Weights of a small multi-label image tagger.
Model: 10.8M parameters, 48-pixel images, arch vit, norm layernorm, moe top_k, num experts 8, patch size [8, 8], layers 6, width 384.
Data: trained on photos of plants, animals and fungi (iNaturalist), 38949 training examples, 6.9 epochs.
Rows from block 2 of a small multi-label image tagger, named by matrix and row number. Rows with one number within an expert belong to one neuron, the router's apart. Each number is 50 + 15 x the weight over its row's rms, rounded and kept within 0 to 99. All counts start at 0.
Before each expert's rows are labels from the 100 images, of 14976, where the router gives the expert most weight on average: "top examples" is what is common among them. Only what is clearly more common there than usual is listed. The data: photos of plants, animals and fungi (iNaturalist). In brackets: how many of the 100.
# router: router (model.blocks.2.mlp.router.weight, 8x384, trained with AdamW), inputs 0-191
# up: expert up (model.blocks.2.mlp.up, 8x192x384), inputs 0-191
# down: expert down (model.blocks.2.mlp.down, 8x384x192, transposed), outputs 0-191

# expert 3
top examples: phylum Tracheophyta (28); kingdom Plantae (28)
router.3:20 47 30 47 31 63 47 54 66 28 44 49 64 61 43 68 64 54 43 48 30 47 44 31 56 72 51 72 39 63 34 60 35 75 63 98 44 45 21 16 57 48 69 46 57 44 44 46 44 17 51 75 40 38 82 83 43 55 66 65 55 60 70 43 61 56 58 56 40 37 80 48 69 49 42 39 59 56 58 51 55 71 79 40 60 85 28 27 38 45 29 35 41 41 49 30 58 45 32 39 50 28 39 65 92 26 45 08 54 47 29 35 40 43 36 56 21 47 53 38 26 59 55 54 40 68 51 68 49 72 44 35 51 42 63 49 52 43 47 42 50 65 51 63 68 40 47 28 53 36 68 67 55 32 33 34 61 44 39 33 22 37 42 38 55 41 45 78 58 56 65 00 67 77 85 51 63 53 50 61 52 36 48 45 42 42 71 45 64 64 79 40
up.8:27 52 47 30 70 62 42 47 49 28 53 65 63 38 42 51 58 30 33 39 50 42 81 42 36 25 58 45 81 65 47 53 56 52 50 49 71 49 20 67 63 25 20 48 46 30 48 40 62 29 45 48 53 24 62 70 69 57 49 85 29 33 69 83 47 51 44 70 57 50 49 54 42 60 51 60 53 65 46 56 50 50 35 52 17 71 59 51 62 27 39 36 68 76 29 47 42 39 39 30 58 66 53 34 70 67 58 65 51 77 37 68 58 39 56 60 37 55 65 55 52 43 47 33 33 51 55 66 54 69 64 35 55 51 35 56 47 61 34 68 52 39 42 62 47 33 43 73 53 38 20 64 54 49 47 60 69 54 29 36 50 51 80 81 95 40 51 65 60 28 63 62 35 59 42 66 42 47 61 35 36 37 65 24 34 45 57 51 98 60 61 15
down.8:45 25 46 70 43 52 72 17 47 41 69 43 68 54 71 62 47 62 76 55 46 62 49 70 30 62 33 37 83 68 49 75 53 31 45 68 49 71 64 60 31 68 52 47 59 48 22 49 30 67 43 67 52 67 71 50 31 57 55 57 54 53 36 62 35 46 51 53 48 63 26 32 21 45 50 40 50 18 71 50 49 42 72 61 51 31 68 63 24 65 46 36 70 54 23 42 53 23 44 79 54 43 56 49 66 66 45 30 45 38 42 32 53 52 56 60 69 40 50 45 43 60 39 76 13 23 73 37 35 49 34 57 44 44 43 37 67 39 50 40 34 42 61 29 61 49 52 10 33 49 38 31 36 46 63 53 39 42 64 51 40 46 78 48 54 52 56 63 23 26 32 35 60 50 76 54 65 28 69 70 35 64 40 78 44 40 38 48 47 37 61 95
up.9:61 76 26 51 65 49 35 63 44 28 37 33 74 64 57 56 64 61 40 59 58 75 59 80 54 46 53 44 73 51 61 26 48 04 44 53 47 59 61 96 54 51 42 62 40 61 72 54 48 65 49 53 61 63 30 47 79 49 45 68 33 76 62 70 31 54 59 47 11 38 52 34 34 69 46 64 40 42 43 34 65 67 26 35 52 60 37 49 55 40 53 44 45 60 47 29 62 55 39 56 46 52 61 29 32 57 40 57 49 65 59 32 56 61 39 41 72 05 51 45 28 28 51 41 43 34 40 55 56 44 38 54 55 42 47 74 36 27 47 37 39 51 43 28 42 63 48 35 32 32 46 65 46 49 48 32 59 75 41 34 47 43 17 54 71 53 80 37 52 59 35 58 87 61 46 54 66 54 54 17 46 46 68 43 33 31 43 58 59 54 55 46
down.9:58 61 38 71 13 64 56 45 25 66 65 49 49 39 51 70 64 40 55 67 59 28 39 51 59 54 57 50 60 49 60 55 48 78 36 51 35 39 53 50 47 35 47 57 55 51 48 48 61 61 33 57 45 57 35 40 17 77 45 50 63 60 24 41 46 13 47 51 32 36 39 58 61 44 54 41 45 73 34 28 59 67 34 46 52 52 50 57 44 58 70 66 44 45 78 84 78 62 42 71 25 63 50 62 38 46 30 43 19 56 57 68 47 00 43 84 33 54 69 42 99 39 32 30 28 56 57 51 33 46 55 80 66 30 33 48 41 66 84 24 75 73 74 53 65 45 46 67 69 43 55 50 45 43 66 32 51 45 25 37 30 35 47 38 41 71 25 50 70 60 51 19 58 43 60 53 37 53 66 45 78 55 47 47 61 71 65 87 43 28 58 66
up.10:43 47 46 69 62 61 58 37 53 32 72 50 43 44 62 37 52 37 59 51 62 34 46 44 44 34 43 37 38 55 64 69 59 59 61 34 18 42 26 36 55 69 53 60 53 70 51 39 58 53 49 52 24 64 31 64 51 39 54 42 46 45 61 49 64 51 42 53 66 19 57 45 56 75 99 53 29 41 71 65 46 00 58 48 35 56 74 47 43 26 51 36 59 23 89 32 78 52 55 48 82 55 88 52 37 55 47 43 29 78 31 51 58 50 75 33 46 38 70 46 63 46 41 47 54 35 63 36 56 25 67 68 62 29 29 43 47 33 32 72 46 42 51 61 28 34 59 43 59 67 42 12 23 71 62 45 52 47 30 45 45 47 41 34 62 67 67 58 63 81 37 21 49 41 29 55 51 57 20 48 43 34 37 58 57 43 47 62 37 31 41 63
down.10:37 57 66 65 67 26 52 55 71 27 56 46 42 59 46 64 55 46 73 53 55 45 62 60 41 72 53 62 59 56 54 40 42 73 15 54 62 29 62 20 83 59 30 64 53 40 50 36 27 57 38 35 68 25 45 75 62 80 50 44 52 29 46 38 41 52 70 50 28 47 35 32 58 31 62 74 37 27 45 25 80 61 62 71 84 48 55 70 51 35 46 43 52 41 50 14 31 47 12 44 49 46 51 48 62 68 38 58 43 52 57 35 48 38 40 50 35 47 51 13 53 76 57 69 54 52 56 37 28 45 68 58 31 44 69 52 40 65 60 48 64 55 39 36 75 37 37 24 55 54 50 42 54 46 41 65 44 70 63 32 77 59 47 64 32 53 37 56 51 43 57 68 29 61 58 71 65 57 56 39 70 32 66 63 23 72 43 48 37 43 54 41
up.11:62 65 24 37 33 53 56 66 58 60 42 68 39 73 51 40 71 35 35 43 44 59 64 51 30 26 43 59 45 39 57 63 60 40 49 21 47 66 71 65 37 67 43 60 56 99 49 76 52 90 55 62 45 71 50 41 52 39 62 48 57 46 51 53 71 42 80 48 68 34 47 34 50 49 69 47 59 37 20 48 63 41 48 25 50 62 60 51 51 49 79 46 64 70 33 51 17 22 61 67 56 43 54 27 30 75 58 61 50 25 27 86 38 32 59 80 47 49 64 31 44 57 70 92 66 49 56 71 41 44 53 25 58 65 32 62 73 46 34 63 70 75 59 54 59 50 66 53 54 52 50 44 14 54 60 49 39 58 26 60 50 44 41 25 53 78 66 68 52 52 40 41 35 52 46 42 68 59 84 50 50 47 57 43 66 49 51 66 69 32 52 69
down.11:42 69 31 45 43 50 70 56 42 60 43 49 41 44 23 59 56 49 55 39 41 64 47 57 59 39 64 20 45 48 56 61 46 38 66 42 72 55 19 09 46 58 57 58 37 53 42 52 52 35 52 70 63 45 50 46 32 38 43 44 42 25 43 76 55 55 35 63 44 28 44 31 44 20 64 68 36 62 00 36 47 35 62 51 53 52 26 31 38 41 45 45 44 44 40 18 67 44 22 53 60 63 58 37 33 34 48 52 63 75 73 86 60 57 82 22 53 39 57 58 43 49 48 39 39 49 64 53 65 63 56 59 42 43 63 44 45 70 49 35 15 54 59 58 40 60 52 45 58 58 32 55 17 55 55 53 57 40 59 60 63 17 72 48 58 47 56 20 78 54 53 57 62 19 53 54 58 81 48 39 58 65 59 79 22 57 37 39 75 57 40 46

# expert 2
top examples: phylum Arthropoda (77); class Insecta (67)
router.2:75 49 42 45 70 40 37 43 32 69 55 49 48 48 49 51 44 29 29 27 83 61 49 66 45 47 27 30 44 34 79 40 64 40 38 44 66 37 74 81 47 39 34 48 41 36 38 62 39 78 62 31 60 55 21 60 58 62 32 34 65 60 42 60 70 49 45 49 65 47 45 76 59 36 55 36 56 53 42 63 39 43 51 38 37 09 65 50 50 83 48 64 44 61 46 42 38 37 60 49 62 99 58 49 29 60 24 52 51 19 58 53 55 59 69 44 69 55 54 38 75 23 57 36 37 61 50 46 54 35 79 40 40 52 58 41 27 45 35 84 55 65 35 53 21 53 45 61 58 28 72 42 60 37 39 38 40 43 34 75 66 33 61 53 44 66 36 28 47 39 40 51 39 59 42 47 30 59 77 49 60 74 42 51 78 50 42 58 49 53 32 27
up.8:57 52 33 46 54 33 67 27 56 38 30 53 66 44 85 55 90 25 56 07 56 67 37 77 70 52 59 57 47 53 77 63 43 58 44 58 64 43 48 62 62 11 67 45 64 63 36 33 42 23 75 43 47 63 48 59 69 47 10 56 43 47 40 75 35 49 64 55 69 28 51 68 70 53 70 67 42 45 64 72 42 31 34 19 32 64 62 55 45 55 41 62 60 29 42 43 31 76 51 56 51 36 58 59 30 32 39 39 52 48 45 44 36 61 73 43 54 40 29 47 40 35 30 38 60 60 61 50 55 47 55 47 41 59 55 42 69 71 36 63 49 30 57 29 46 76 48 29 70 76 55 37 40 55 47 44 34 62 55 73 56 31 55 55 36 67 51 56 66 37 34 40 37 76 42 66 59 36 87 38 53 56 54 54 60 61 52 48 54 37 60 45
down.8:49 44 33 42 53 51 69 91 87 59 49 35 42 52 60 33 51 35 70 82 65 40 63 52 45 39 47 69 66 30 38 58 75 14 64 47 43 47 50 54 46 31 46 59 55 67 33 38 34 49 42 62 29 19 41 25 18 37 26 40 60 41 50 45 36 74 37 43 53 64 40 33 23 63 33 24 56 45 50 74 48 40 50 58 53 58 56 45 65 31 60 54 47 59 62 33 60 20 70 49 58 32 54 49 65 40 80 54 50 80 39 73 40 48 52 74 46 65 64 51 26 68 39 42 49 57 42 51 68 35 57 37 56 56 62 42 76 52 58 35 43 65 50 57 55 42 48 77 35 57 35 54 35 46 44 40 60 73 56 45 45 54 60 67 42 49 63 47 38 46 13 54 53 27 39 42 35 42 50 49 55 51 58 59 52 15 48 59 89 21 55 32
up.9:44 60 49 47 38 41 39 59 58 27 39 40 61 47 52 56 65 52 62 43 62 39 54 66 58 57 45 47 39 41 48 42 60 58 74 48 42 71 49 65 53 52 56 50 45 31 60 63 60 50 46 44 14 48 57 69 49 18 48 71 35 40 54 53 69 56 66 51 36 37 58 45 17 50 48 45 45 51 63 38 33 56 44 35 53 47 52 49 42 48 66 52 60 61 43 51 74 37 42 20 60 55 51 68 61 56 39 39 59 40 46 72 78 39 51 57 28 86 55 60 52 43 54 53 60 36 53 66 28 29 54 52 74 32 78 46 26 61 72 73 37 32 58 74 62 51 24 51 37 23 57 64 36 46 52 46 78 59 68 50 58 55 35 72 53 58 54 75 59 70 38 72 70 49 53 80 58 25 58 39 43 51 68 18 47 74 32 25 54 62 31 48
down.9:34 46 32 62 65 47 53 61 72 58 50 48 38 41 49 49 69 28 33 62 51 49 51 52 47 64 52 32 35 37 38 57 49 30 59 62 50 51 37 15 39 58 36 67 46 60 78 65 48 60 49 76 62 46 60 45 39 49 57 44 57 38 39 25 41 86 45 27 41 53 24 43 60 25 74 45 37 89 64 58 63 66 79 63 21 38 52 55 56 85 63 36 64 29 64 32 45 23 33 52 67 43 29 67 39 73 72 73 69 42 48 34 53 51 05 31 60 53 25 69 76 47 49 37 61 60 59 61 63 70 58 64 79 69 75 45 61 34 38 31 48 46 10 64 73 12 61 64 35 47 53 19 58 53 59 46 53 64 49 28 67 50 71 23 62 47 40 79 34 24 54 47 48 59 42 55 38 59 38 47 45 45 50 52 58 37 48 72 58 59 43 67
up.10:43 58 24 73 28 49 62 60 73 28 55 45 64 36 70 58 49 49 55 50 52 58 42 35 33 42 78 45 30 70 54 75 47 49 33 42 42 77 49 60 52 62 75 57 48 53 09 39 20 59 20 69 32 35 37 62 47 38 45 51 43 36 30 25 61 66 53 39 48 56 61 66 30 46 23 33 46 42 50 40 73 66 66 64 57 71 46 36 48 75 20 45 54 55 41 41 69 44 33 42 66 20 54 55 35 45 70 28 62 66 51 47 62 47 30 39 54 51 73 39 26 59 65 50 32 50 38 83 37 69 99 54 43 22 60 41 55 42 62 50 46 81 34 67 25 44 27 40 45 66 65 65 55 55 31 36 51 60 31 14 61 46 55 47 48 72 41 56 60 53 63 73 61 39 56 26 50 34 07 47 61 26 50 45 58 69 57 59 57 61 43 63
down.10:46 48 46 73 52 63 21 23 54 57 17 59 69 71 66 47 44 68 42 34 33 43 41 37 63 59 42 20 34 55 53 46 59 44 66 61 46 57 41 42 61 39 85 50 41 68 35 13 24 71 45 62 53 58 51 34 34 44 62 50 36 51 67 49 52 38 41 58 59 41 68 50 53 18 62 48 33 39 62 35 56 47 73 69 49 27 59 55 43 57 58 56 50 82 37 59 58 66 46 30 53 45 68 75 54 38 56 75 30 36 65 37 46 52 61 54 73 49 35 52 43 57 82 23 40 48 56 23 49 64 17 40 59 50 37 39 50 53 45 41 11 45 46 56 52 51 75 56 60 38 72 63 44 27 49 55 60 72 29 64 20 57 43 41 46 48 61 64 39 70 99 58 42 55 73 45 45 54 37 64 21 69 64 42 68 33 57 37 54 36 55 42
up.11:54 47 54 59 72 39 26 51 70 62 47 69 59 71 45 70 60 31 54 62 38 55 56 43 85 79 54 77 35 68 49 45 32 26 42 37 36 75 27 46 37 36 77 57 40 40 45 04 47 56 45 52 43 35 20 75 36 42 52 57 50 41 30 31 69 53 49 37 64 53 45 77 19 55 50 65 50 52 31 50 47 60 41 63 60 73 37 57 64 53 53 42 72 34 32 39 39 49 65 34 36 39 79 54 23 63 20 67 15 32 79 49 36 57 69 54 40 99 63 38 41 41 31 51 40 52 36 58 38 49 43 31 69 62 46 36 35 77 59 63 35 72 51 45 63 49 76 34 45 55 52 56 47 36 56 48 37 57 52 29 65 42 51 40 68 51 35 50 32 70 66 55 38 40 58 53 58 13 38 40 67 71 45 37 14 56 48 34 46 45 30 53
down.11:47 46 44 83 59 65 62 34 44 49 45 60 59 54 49 39 58 41 49 14 69 42 58 49 26 94 52 37 82 38 36 71 45 74 39 61 30 55 67 32 64 48 78 66 24 43 55 46 38 79 53 50 44 22 47 39 53 43 54 38 63 36 61 47 56 52 32 70 59 52 66 47 60 50 65 45 43 70 63 61 62 26 59 29 74 54 45 37 47 45 44 42 77 80 57 53 36 59 79 54 53 86 29 39 59 28 64 45 39 51 34 22 29 44 10 50 55 63 55 54 41 39 43 32 57 46 71 70 43 43 42 51 50 50 53 55 54 50 45 56 60 34 58 44 40 68 23 60 50 31 39 56 52 44 46 56 51 41 73 23 25 29 60 40 40 47 26 45 33 54 57 30 69 34 39 60 28 56 57 63 43 56 72 74 78 57 50 44 70 58 34 52

# expert 5
top examples: phylum Arthropoda (73); class Insecta (69); order Diptera (25)
router.5:55 50 77 59 45 53 51 54 62 68 50 32 72 40 64 40 56 49 74 55 57 65 54 77 46 49 57 61 48 58 42 63 69 38 70 27 41 54 39 55 52 53 52 75 58 60 39 37 55 66 45 44 76 61 52 34 36 40 51 43 13 46 45 77 54 42 41 36 43 62 53 44 46 44 40 82 29 69 53 57 69 69 66 69 40 55 44 45 31 46 58 35 52 69 64 80 48 59 56 28 41 30 23 63 51 65 74 78 52 56 57 72 31 51 49 48 25 53 16 65 52 68 43 38 53 29 34 47 91 72 32 52 47 49 45 64 68 39 64 49 49 41 45 37 57 49 63 67 52 71 44 65 48 65 73 74 51 69 44 33 30 46 60 49 73 55 64 60 57 54 49 61 54 05 48 30 46 61 51 33 29 36 49 37 61 37 52 67 34 61 51 74
up.8:58 54 60 71 35 57 08 40 62 43 65 69 55 81 41 74 42 62 31 57 43 67 50 43 55 51 52 59 51 63 41 39 38 84 34 40 20 55 73 48 44 56 53 43 42 84 46 54 57 44 39 56 36 49 53 52 19 35 35 50 50 67 44 34 28 48 66 36 60 66 43 56 49 58 57 54 58 32 83 60 42 66 46 35 48 56 42 48 41 82 51 38 69 50 70 39 70 65 24 58 46 75 55 54 42 33 33 40 34 66 61 36 41 48 42 30 39 45 36 32 39 33 36 59 62 75 48 38 42 66 39 53 44 60 59 82 36 66 42 52 40 73 35 49 60 56 48 65 72 56 48 55 14 46 56 59 58 60 67 31 51 54 47 48 40 51 29 55 30 16 38 43 47 40 62 39 58 30 51 80 58 50 68 40 33 40 43 55 54 23 48 48
down.8:63 55 75 69 56 36 59 13 52 41 69 63 52 59 56 51 66 29 55 38 40 48 45 75 50 66 59 33 49 39 33 46 86 38 44 37 64 46 42 48 47 36 64 51 78 69 22 45 46 60 41 26 57 44 33 75 49 31 60 75 38 22 12 60 52 70 50 65 53 38 36 31 60 45 44 39 32 55 35 46 77 43 37 55 66 63 53 54 17 63 47 30 07 66 63 74 39 46 58 41 71 43 53 25 54 27 64 46 45 37 56 52 27 65 39 48 47 56 52 50 41 76 24 37 42 58 52 48 40 35 46 48 59 46 53 37 31 43 56 55 46 38 69 60 57 57 40 82 35 60 21 38 44 51 64 67 59 43 31 68 59 53 39 60 64 26 41 49 62 46 65 77 40 32 52 70 54 36 55 26 18 67 62 51 60 52 60 40 35 53 44 39
up.9:38 45 55 43 54 79 37 73 81 49 70 44 40 43 17 84 45 46 54 58 63 28 39 60 30 50 40 57 58 53 42 33 20 38 43 59 42 55 39 30 77 42 40 35 28 42 60 41 49 48 38 56 47 41 59 45 39 53 69 49 44 47 56 27 73 52 35 73 32 72 46 23 47 64 45 71 90 41 34 24 49 34 45 68 38 33 53 59 66 42 57 55 26 63 11 36 35 42 39 50 29 46 69 59 43 47 42 63 53 54 47 51 44 35 59 64 61 76 29 47 56 39 36 86 74 49 48 62 63 24 49 85 77 61 34 22 57 70 29 28 34 35 47 39 46 51 33 61 46 62 57 55 50 62 61 56 47 45 60 66 54 37 52 59 36 53 55 68 61 64 08 30 60 39 50 67 65 39 51 54 46 60 29 86 74 69 67 48 70 79 31 58
down.9:43 63 53 44 16 74 14 62 67 43 29 65 30 47 56 51 55 42 53 30 42 57 84 61 66 49 20 27 41 75 74 35 56 58 43 65 46 59 74 70 45 29 38 22 52 37 40 48 33 31 67 76 41 59 44 69 29 65 64 47 61 33 43 35 46 43 54 39 57 49 28 35 37 45 39 56 38 65 69 45 40 63 71 44 50 55 51 55 49 59 68 56 53 49 70 47 45 71 65 42 46 57 65 65 55 41 52 58 50 62 44 53 39 49 67 53 73 50 63 61 48 58 69 17 30 51 67 64 47 54 38 65 37 34 22 52 55 52 16 34 46 30 33 43 46 76 31 37 68 43 54 37 31 31 53 73 53 32 75 81 47 51 44 56 68 49 23 54 39 58 67 58 34 37 65 60 32 84 59 47 64 51 36 37 72 46 26 54 55 48 61 30
up.10:65 85 54 34 64 41 40 63 37 59 46 48 53 91 39 49 45 70 36 66 69 81 51 62 59 47 48 59 37 56 66 60 53 23 42 75 61 56 17 51 42 49 58 50 39 49 53 39 66 52 75 35 36 49 28 99 41 54 38 48 23 38 59 31 49 24 31 38 73 80 41 51 66 55 52 51 57 36 71 39 29 47 53 59 46 66 59 40 31 20 56 43 37 38 63 60 66 40 25 20 90 60 69 97 43 49 55 48 46 66 52 60 49 61 40 63 68 55 45 31 76 40 47 40 69 73 49 44 43 65 60 28 71 55 47 43 47 50 60 49 59 86 41 65 27 36 74 35 61 57 30 46 58 35 65 30 60 50 31 57 64 10 57 56 61 43 36 50 67 44 54 52 37 54 54 40 27 33 73 36 44 56 56 50 34 56 69 38 58 41 69 38
down.10:55 41 29 47 31 53 41 79 54 44 38 38 69 46 63 48 53 27 51 41 23 64 35 48 48 66 99 68 43 45 61 41 64 42 42 23 36 21 54 49 70 94 30 52 57 36 45 64 34 56 66 83 66 23 35 79 46 60 78 53 72 29 48 48 44 48 44 46 42 22 32 46 41 40 43 39 35 39 29 67 70 50 56 55 70 55 56 54 42 67 25 52 46 55 53 55 28 23 26 55 45 81 39 62 71 62 36 49 53 25 37 55 55 74 26 33 68 68 50 45 42 48 63 54 40 45 57 46 54 55 39 55 82 55 66 36 67 51 72 53 31 33 55 42 46 53 70 49 51 45 70 41 72 59 54 43 13 52 42 22 45 51 31 43 33 47 66 26 57 59 51 29 55 45 63 37 18 51 03 43 38 57 44 52 48 66 64 74 32 48 44 32
up.11:47 87 43 64 50 67 25 33 52 49 40 32 21 71 49 67 83 65 32 53 45 48 39 55 47 58 77 33 67 43 38 61 56 47 48 52 63 61 65 34 67 34 60 49 30 64 44 71 41 47 37 41 52 58 70 44 64 53 37 32 46 49 53 50 08 67 62 30 39 56 63 23 39 42 46 59 45 59 62 72 89 46 49 40 30 48 65 35 23 68 37 51 55 38 37 50 32 43 53 33 61 49 56 46 16 28 45 62 80 50 44 78 54 57 56 42 55 49 67 49 61 53 50 37 82 45 37 46 49 37 18 98 57 77 30 24 56 64 56 62 65 54 51 60 45 55 35 77 21 55 36 66 58 61 66 45 39 63 47 51 61 56 32 73 90 22 58 56 53 54 30 85 48 31 57 46 56 32 49 17 62 62 49 67 36 32 37 41 45 40 40 30
down.11:54 62 51 68 46 60 31 62 81 57 69 81 12 46 51 37 45 59 56 65 49 40 44 53 43 22 56 58 52 44 43 38 43 74 36 21 73 60 57 42 34 73 58 71 58 43 53 82 48 70 58 67 54 55 65 35 88 45 36 47 74 50 34 43 63 42 83 19 84 40 32 57 73 58 64 75 50 60 38 44 52 48 55 50 50 51 46 44 40 47 64 51 61 69 63 29 34 35 47 42 27 68 59 48 11 65 50 51 39 39 42 54 79 81 38 68 58 36 69 21 63 68 49 44 52 34 64 82 76 61 38 63 38 49 56 30 46 50 59 56 77 53 70 54 58 60 32 64 48 26 44 49 47 57 42 47 52 46 50 41 57 80 59 72 84 58 43 30 31 62 29 72 35 41 71 47 34 31 49 73 72 69 38 55 43 69 27 36 31 27 42 43

# expert 7
top examples: class Aves (98); phylum Chordata (98); order Accipitriformes (51); family: Accipitridae (46)
router.7:50 68 64 30 53 63 48 41 32 35 04 33 70 33 35 44 52 39 43 47 62 69 49 52 61 94 50 78 81 20 42 38 45 57 28 56 20 77 70 75 63 59 36 37 40 68 74 46 38 65 44 52 85 50 69 60 38 41 25 74 39 35 44 41 36 48 50 36 73 54 47 47 40 62 40 54 29 63 37 70 78 26 44 70 40 34 61 59 51 62 59 70 51 58 56 50 31 46 77 69 63 66 42 65 43 62 39 98 58 76 41 46 55 18 66 40 38 63 30 65 31 57 63 41 52 49 30 43 69 38 54 52 09 40 54 73 67 49 52 61 70 59 37 68 62 32 30 54 33 79 26 41 58 49 45 76 72 40 55 43 42 54 59 71 28 59 12 43 51 63 41 64 63 29 42 49 71 61 32 75 49 65 52 81 30 44 52 40 54 57 41 60
up.8:53 73 75 84 51 56 35 53 68 61 33 61 51 77 47 64 66 49 61 70 53 27 40 87 74 82 43 38 32 64 49 63 42 59 58 43 60 47 48 35 62 52 58 56 44 59 50 37 53 32 63 30 27 39 46 40 65 28 15 41 50 59 40 33 57 50 56 39 67 61 18 62 56 56 37 38 51 06 64 55 47 66 35 50 47 65 30 55 75 49 54 51 53 76 55 59 46 47 82 46 24 26 90 39 22 22 38 44 42 52 88 27 58 35 44 44 54 56 44 50 70 47 32 55 48 49 60 41 74 66 58 27 46 74 53 72 46 66 55 68 29 49 57 38 53 28 64 58 62 46 67 41 71 57 51 50 43 66 65 37 31 69 26 43 47 18 59 56 46 79 51 72 53 64 68 59 51 60 66 32 59 93 46 61 57 50 51 56 51 35 62 60
down.8:37 62 59 42 65 39 57 31 40 85 54 49 46 62 53 66 60 54 44 48 45 68 37 43 58 52 32 47 48 61 48 56 30 38 46 71 55 48 46 56 64 78 48 49 56 47 19 46 43 41 73 51 66 28 62 36 48 57 62 42 59 20 57 56 61 50 56 47 76 44 54 39 41 14 49 30 49 18 50 68 77 73 38 56 61 83 41 32 60 41 42 53 37 36 41 31 38 50 44 54 48 37 55 67 32 54 54 27 58 48 70 62 49 07 29 53 45 28 68 40 58 40 48 58 19 52 58 50 50 49 78 46 48 08 21 38 57 45 37 36 58 60 57 44 40 67 39 68 44 39 71 32 36 56 27 41 47 36 50 60 34 32 63 52 76 45 44 56 63 43 72 58 48 62 73 31 55 43 34 76 51 42 49 64 53 55 34 30 35 75 63 60
up.9:51 20 56 50 65 32 58 33 40 43 64 33 49 59 16 63 50 42 53 45 47 39 30 53 30 48 27 97 57 61 39 57 61 49 37 60 40 54 55 36 70 28 72 71 61 36 48 37 59 48 42 75 34 57 53 37 55 41 60 54 54 44 59 55 50 61 64 70 62 29 57 14 33 49 46 51 51 61 60 40 55 66 73 81 56 41 34 41 23 55 13 37 56 46 38 58 41 32 76 51 55 19 49 50 67 27 49 36 34 37 23 39 52 65 35 51 57 48 54 59 50 51 56 44 50 51 70 45 60 54 66 58 68 47 38 34 27 46 49 46 48 18 60 65 39 49 59 84 63 41 54 53 39 31 70 51 25 56 61 33 86 63 38 53 45 42 40 75 46 51 43 52 63 61 63 49 60 38 50 71 59 62 50 33 48 52 40 74 38 44 66 56
down.9:54 85 53 65 38 47 68 37 73 31 51 36 28 22 42 42 54 50 68 47 47 69 55 59 73 58 54 47 57 31 53 62 76 56 68 45 62 49 58 39 63 64 35 54 51 38 54 52 15 57 51 55 33 58 69 61 57 70 81 28 52 53 31 70 47 60 48 21 40 33 42 75 68 71 26 66 57 62 67 77 53 46 18 50 08 79 65 61 39 55 56 78 59 12 70 50 64 60 39 33 33 55 51 56 39 60 73 62 34 71 67 44 31 68 58 38 39 49 40 36 53 75 42 53 59 65 54 49 56 55 67 40 35 20 54 31 65 54 39 49 58 43 42 33 47 42 66 50 60 59 29 27 53 33 61 62 22 28 43 23 49 48 67 42 60 43 62 54 65 51 56 30 55 47 66 52 58 55 55 65 59 20 49 47 53 30 45 43 50 66 55 48
up.10:48 44 60 40 66 55 54 48 39 57 47 41 90 55 87 29 54 55 31 34 28 68 50 32 96 35 44 36 49 52 46 27 57 57 22 69 47 37 44 61 58 45 29 66 67 49 67 51 38 56 55 44 43 54 31 68 51 40 74 63 44 46 28 55 48 60 34 60 40 45 55 61 61 36 51 60 37 88 32 82 39 58 48 34 47 54 46 35 54 53 59 57 57 65 62 41 55 64 41 39 45 45 60 45 51 57 62 54 36 53 24 60 57 57 53 64 21 51 30 48 18 46 51 53 74 64 26 59 44 60 12 54 26 54 72 43 53 54 46 53 62 66 43 50 87 47 31 52 70 42 66 71 46 60 52 35 20 66 60 70 63 70 41 55 25 65 36 34 34 58 28 62 67 46 54 30 58 61 51 54 45 48 43 41 66 52 40 62 42 38 37 61
down.10:31 56 50 59 30 56 66 21 43 26 36 62 33 45 34 54 49 74 71 31 56 57 63 46 55 57 55 76 45 49 74 26 62 60 59 35 66 62 57 61 73 65 36 33 41 50 50 64 63 76 59 56 48 40 49 74 58 54 41 28 56 61 53 56 81 61 33 41 52 62 46 11 43 64 66 47 60 37 67 06 51 51 62 31 53 52 27 37 71 57 58 48 37 43 38 62 64 44 46 46 49 68 10 46 77 59 54 32 55 49 51 39 54 63 68 36 42 48 76 44 50 72 51 51 26 57 99 47 21 39 43 57 74 46 21 37 27 77 61 66 52 55 38 50 61 36 33 36 44 32 64 71 50 80 47 57 54 61 42 22 29 37 64 38 43 55 35 34 49 54 28 75 45 24 68 46 47 74 40 65 67 40 45 40 60 28 24 77 51 57 62 38
up.11:48 45 64 39 61 54 38 65 68 52 51 31 38 13 64 52 59 50 83 77 36 38 48 28 62 18 36 59 44 44 66 36 46 48 08 50 65 62 43 66 66 26 40 61 66 29 64 44 63 41 73 59 49 40 47 42 44 54 55 53 47 71 73 66 53 65 79 33 47 43 47 53 58 69 48 59 44 55 34 54 63 74 39 69 54 59 56 55 43 55 59 35 55 51 27 20 54 24 53 51 37 29 51 60 39 56 54 43 51 55 33 55 54 61 51 43 65 31 56 47 46 39 49 61 70 75 55 37 73 65 35 25 40 61 56 51 41 42 71 46 65 51 56 67 35 62 38 69 99 42 59 64 66 78 33 47 44 49 40 44 85 87 25 41 55 58 40 62 36 73 45 49 41 55 62 70 33 43 54 36 46 39 40 33 38 66 36 82 34 34 46 62
down.11:47 62 33 82 55 26 24 36 42 38 81 30 66 57 54 90 65 39 79 77 35 61 60 50 48 46 42 44 42 27 56 35 52 41 75 73 67 60 61 44 69 59 44 57 60 53 35 76 49 46 55 24 36 46 71 54 60 42 32 62 59 43 15 42 34 67 45 37 22 53 39 59 45 49 45 64 65 48 51 52 49 48 80 42 72 62 46 65 54 28 26 61 51 06 53 65 65 70 52 56 60 51 74 37 46 55 50 34 28 41 59 70 41 74 20 22 43 62 70 33 60 54 60 66 23 43 39 70 26 30 73 51 53 63 58 59 31 63 60 47 40 58 59 33 55 49 51 40 50 65 30 92 18 43 62 36 17 66 44 40 58 69 55 77 44 21 42 69 71 40 30 28 43 57 70 26 33 19 44 43 27 43 61 44 49 35 38 47 51 60 76 61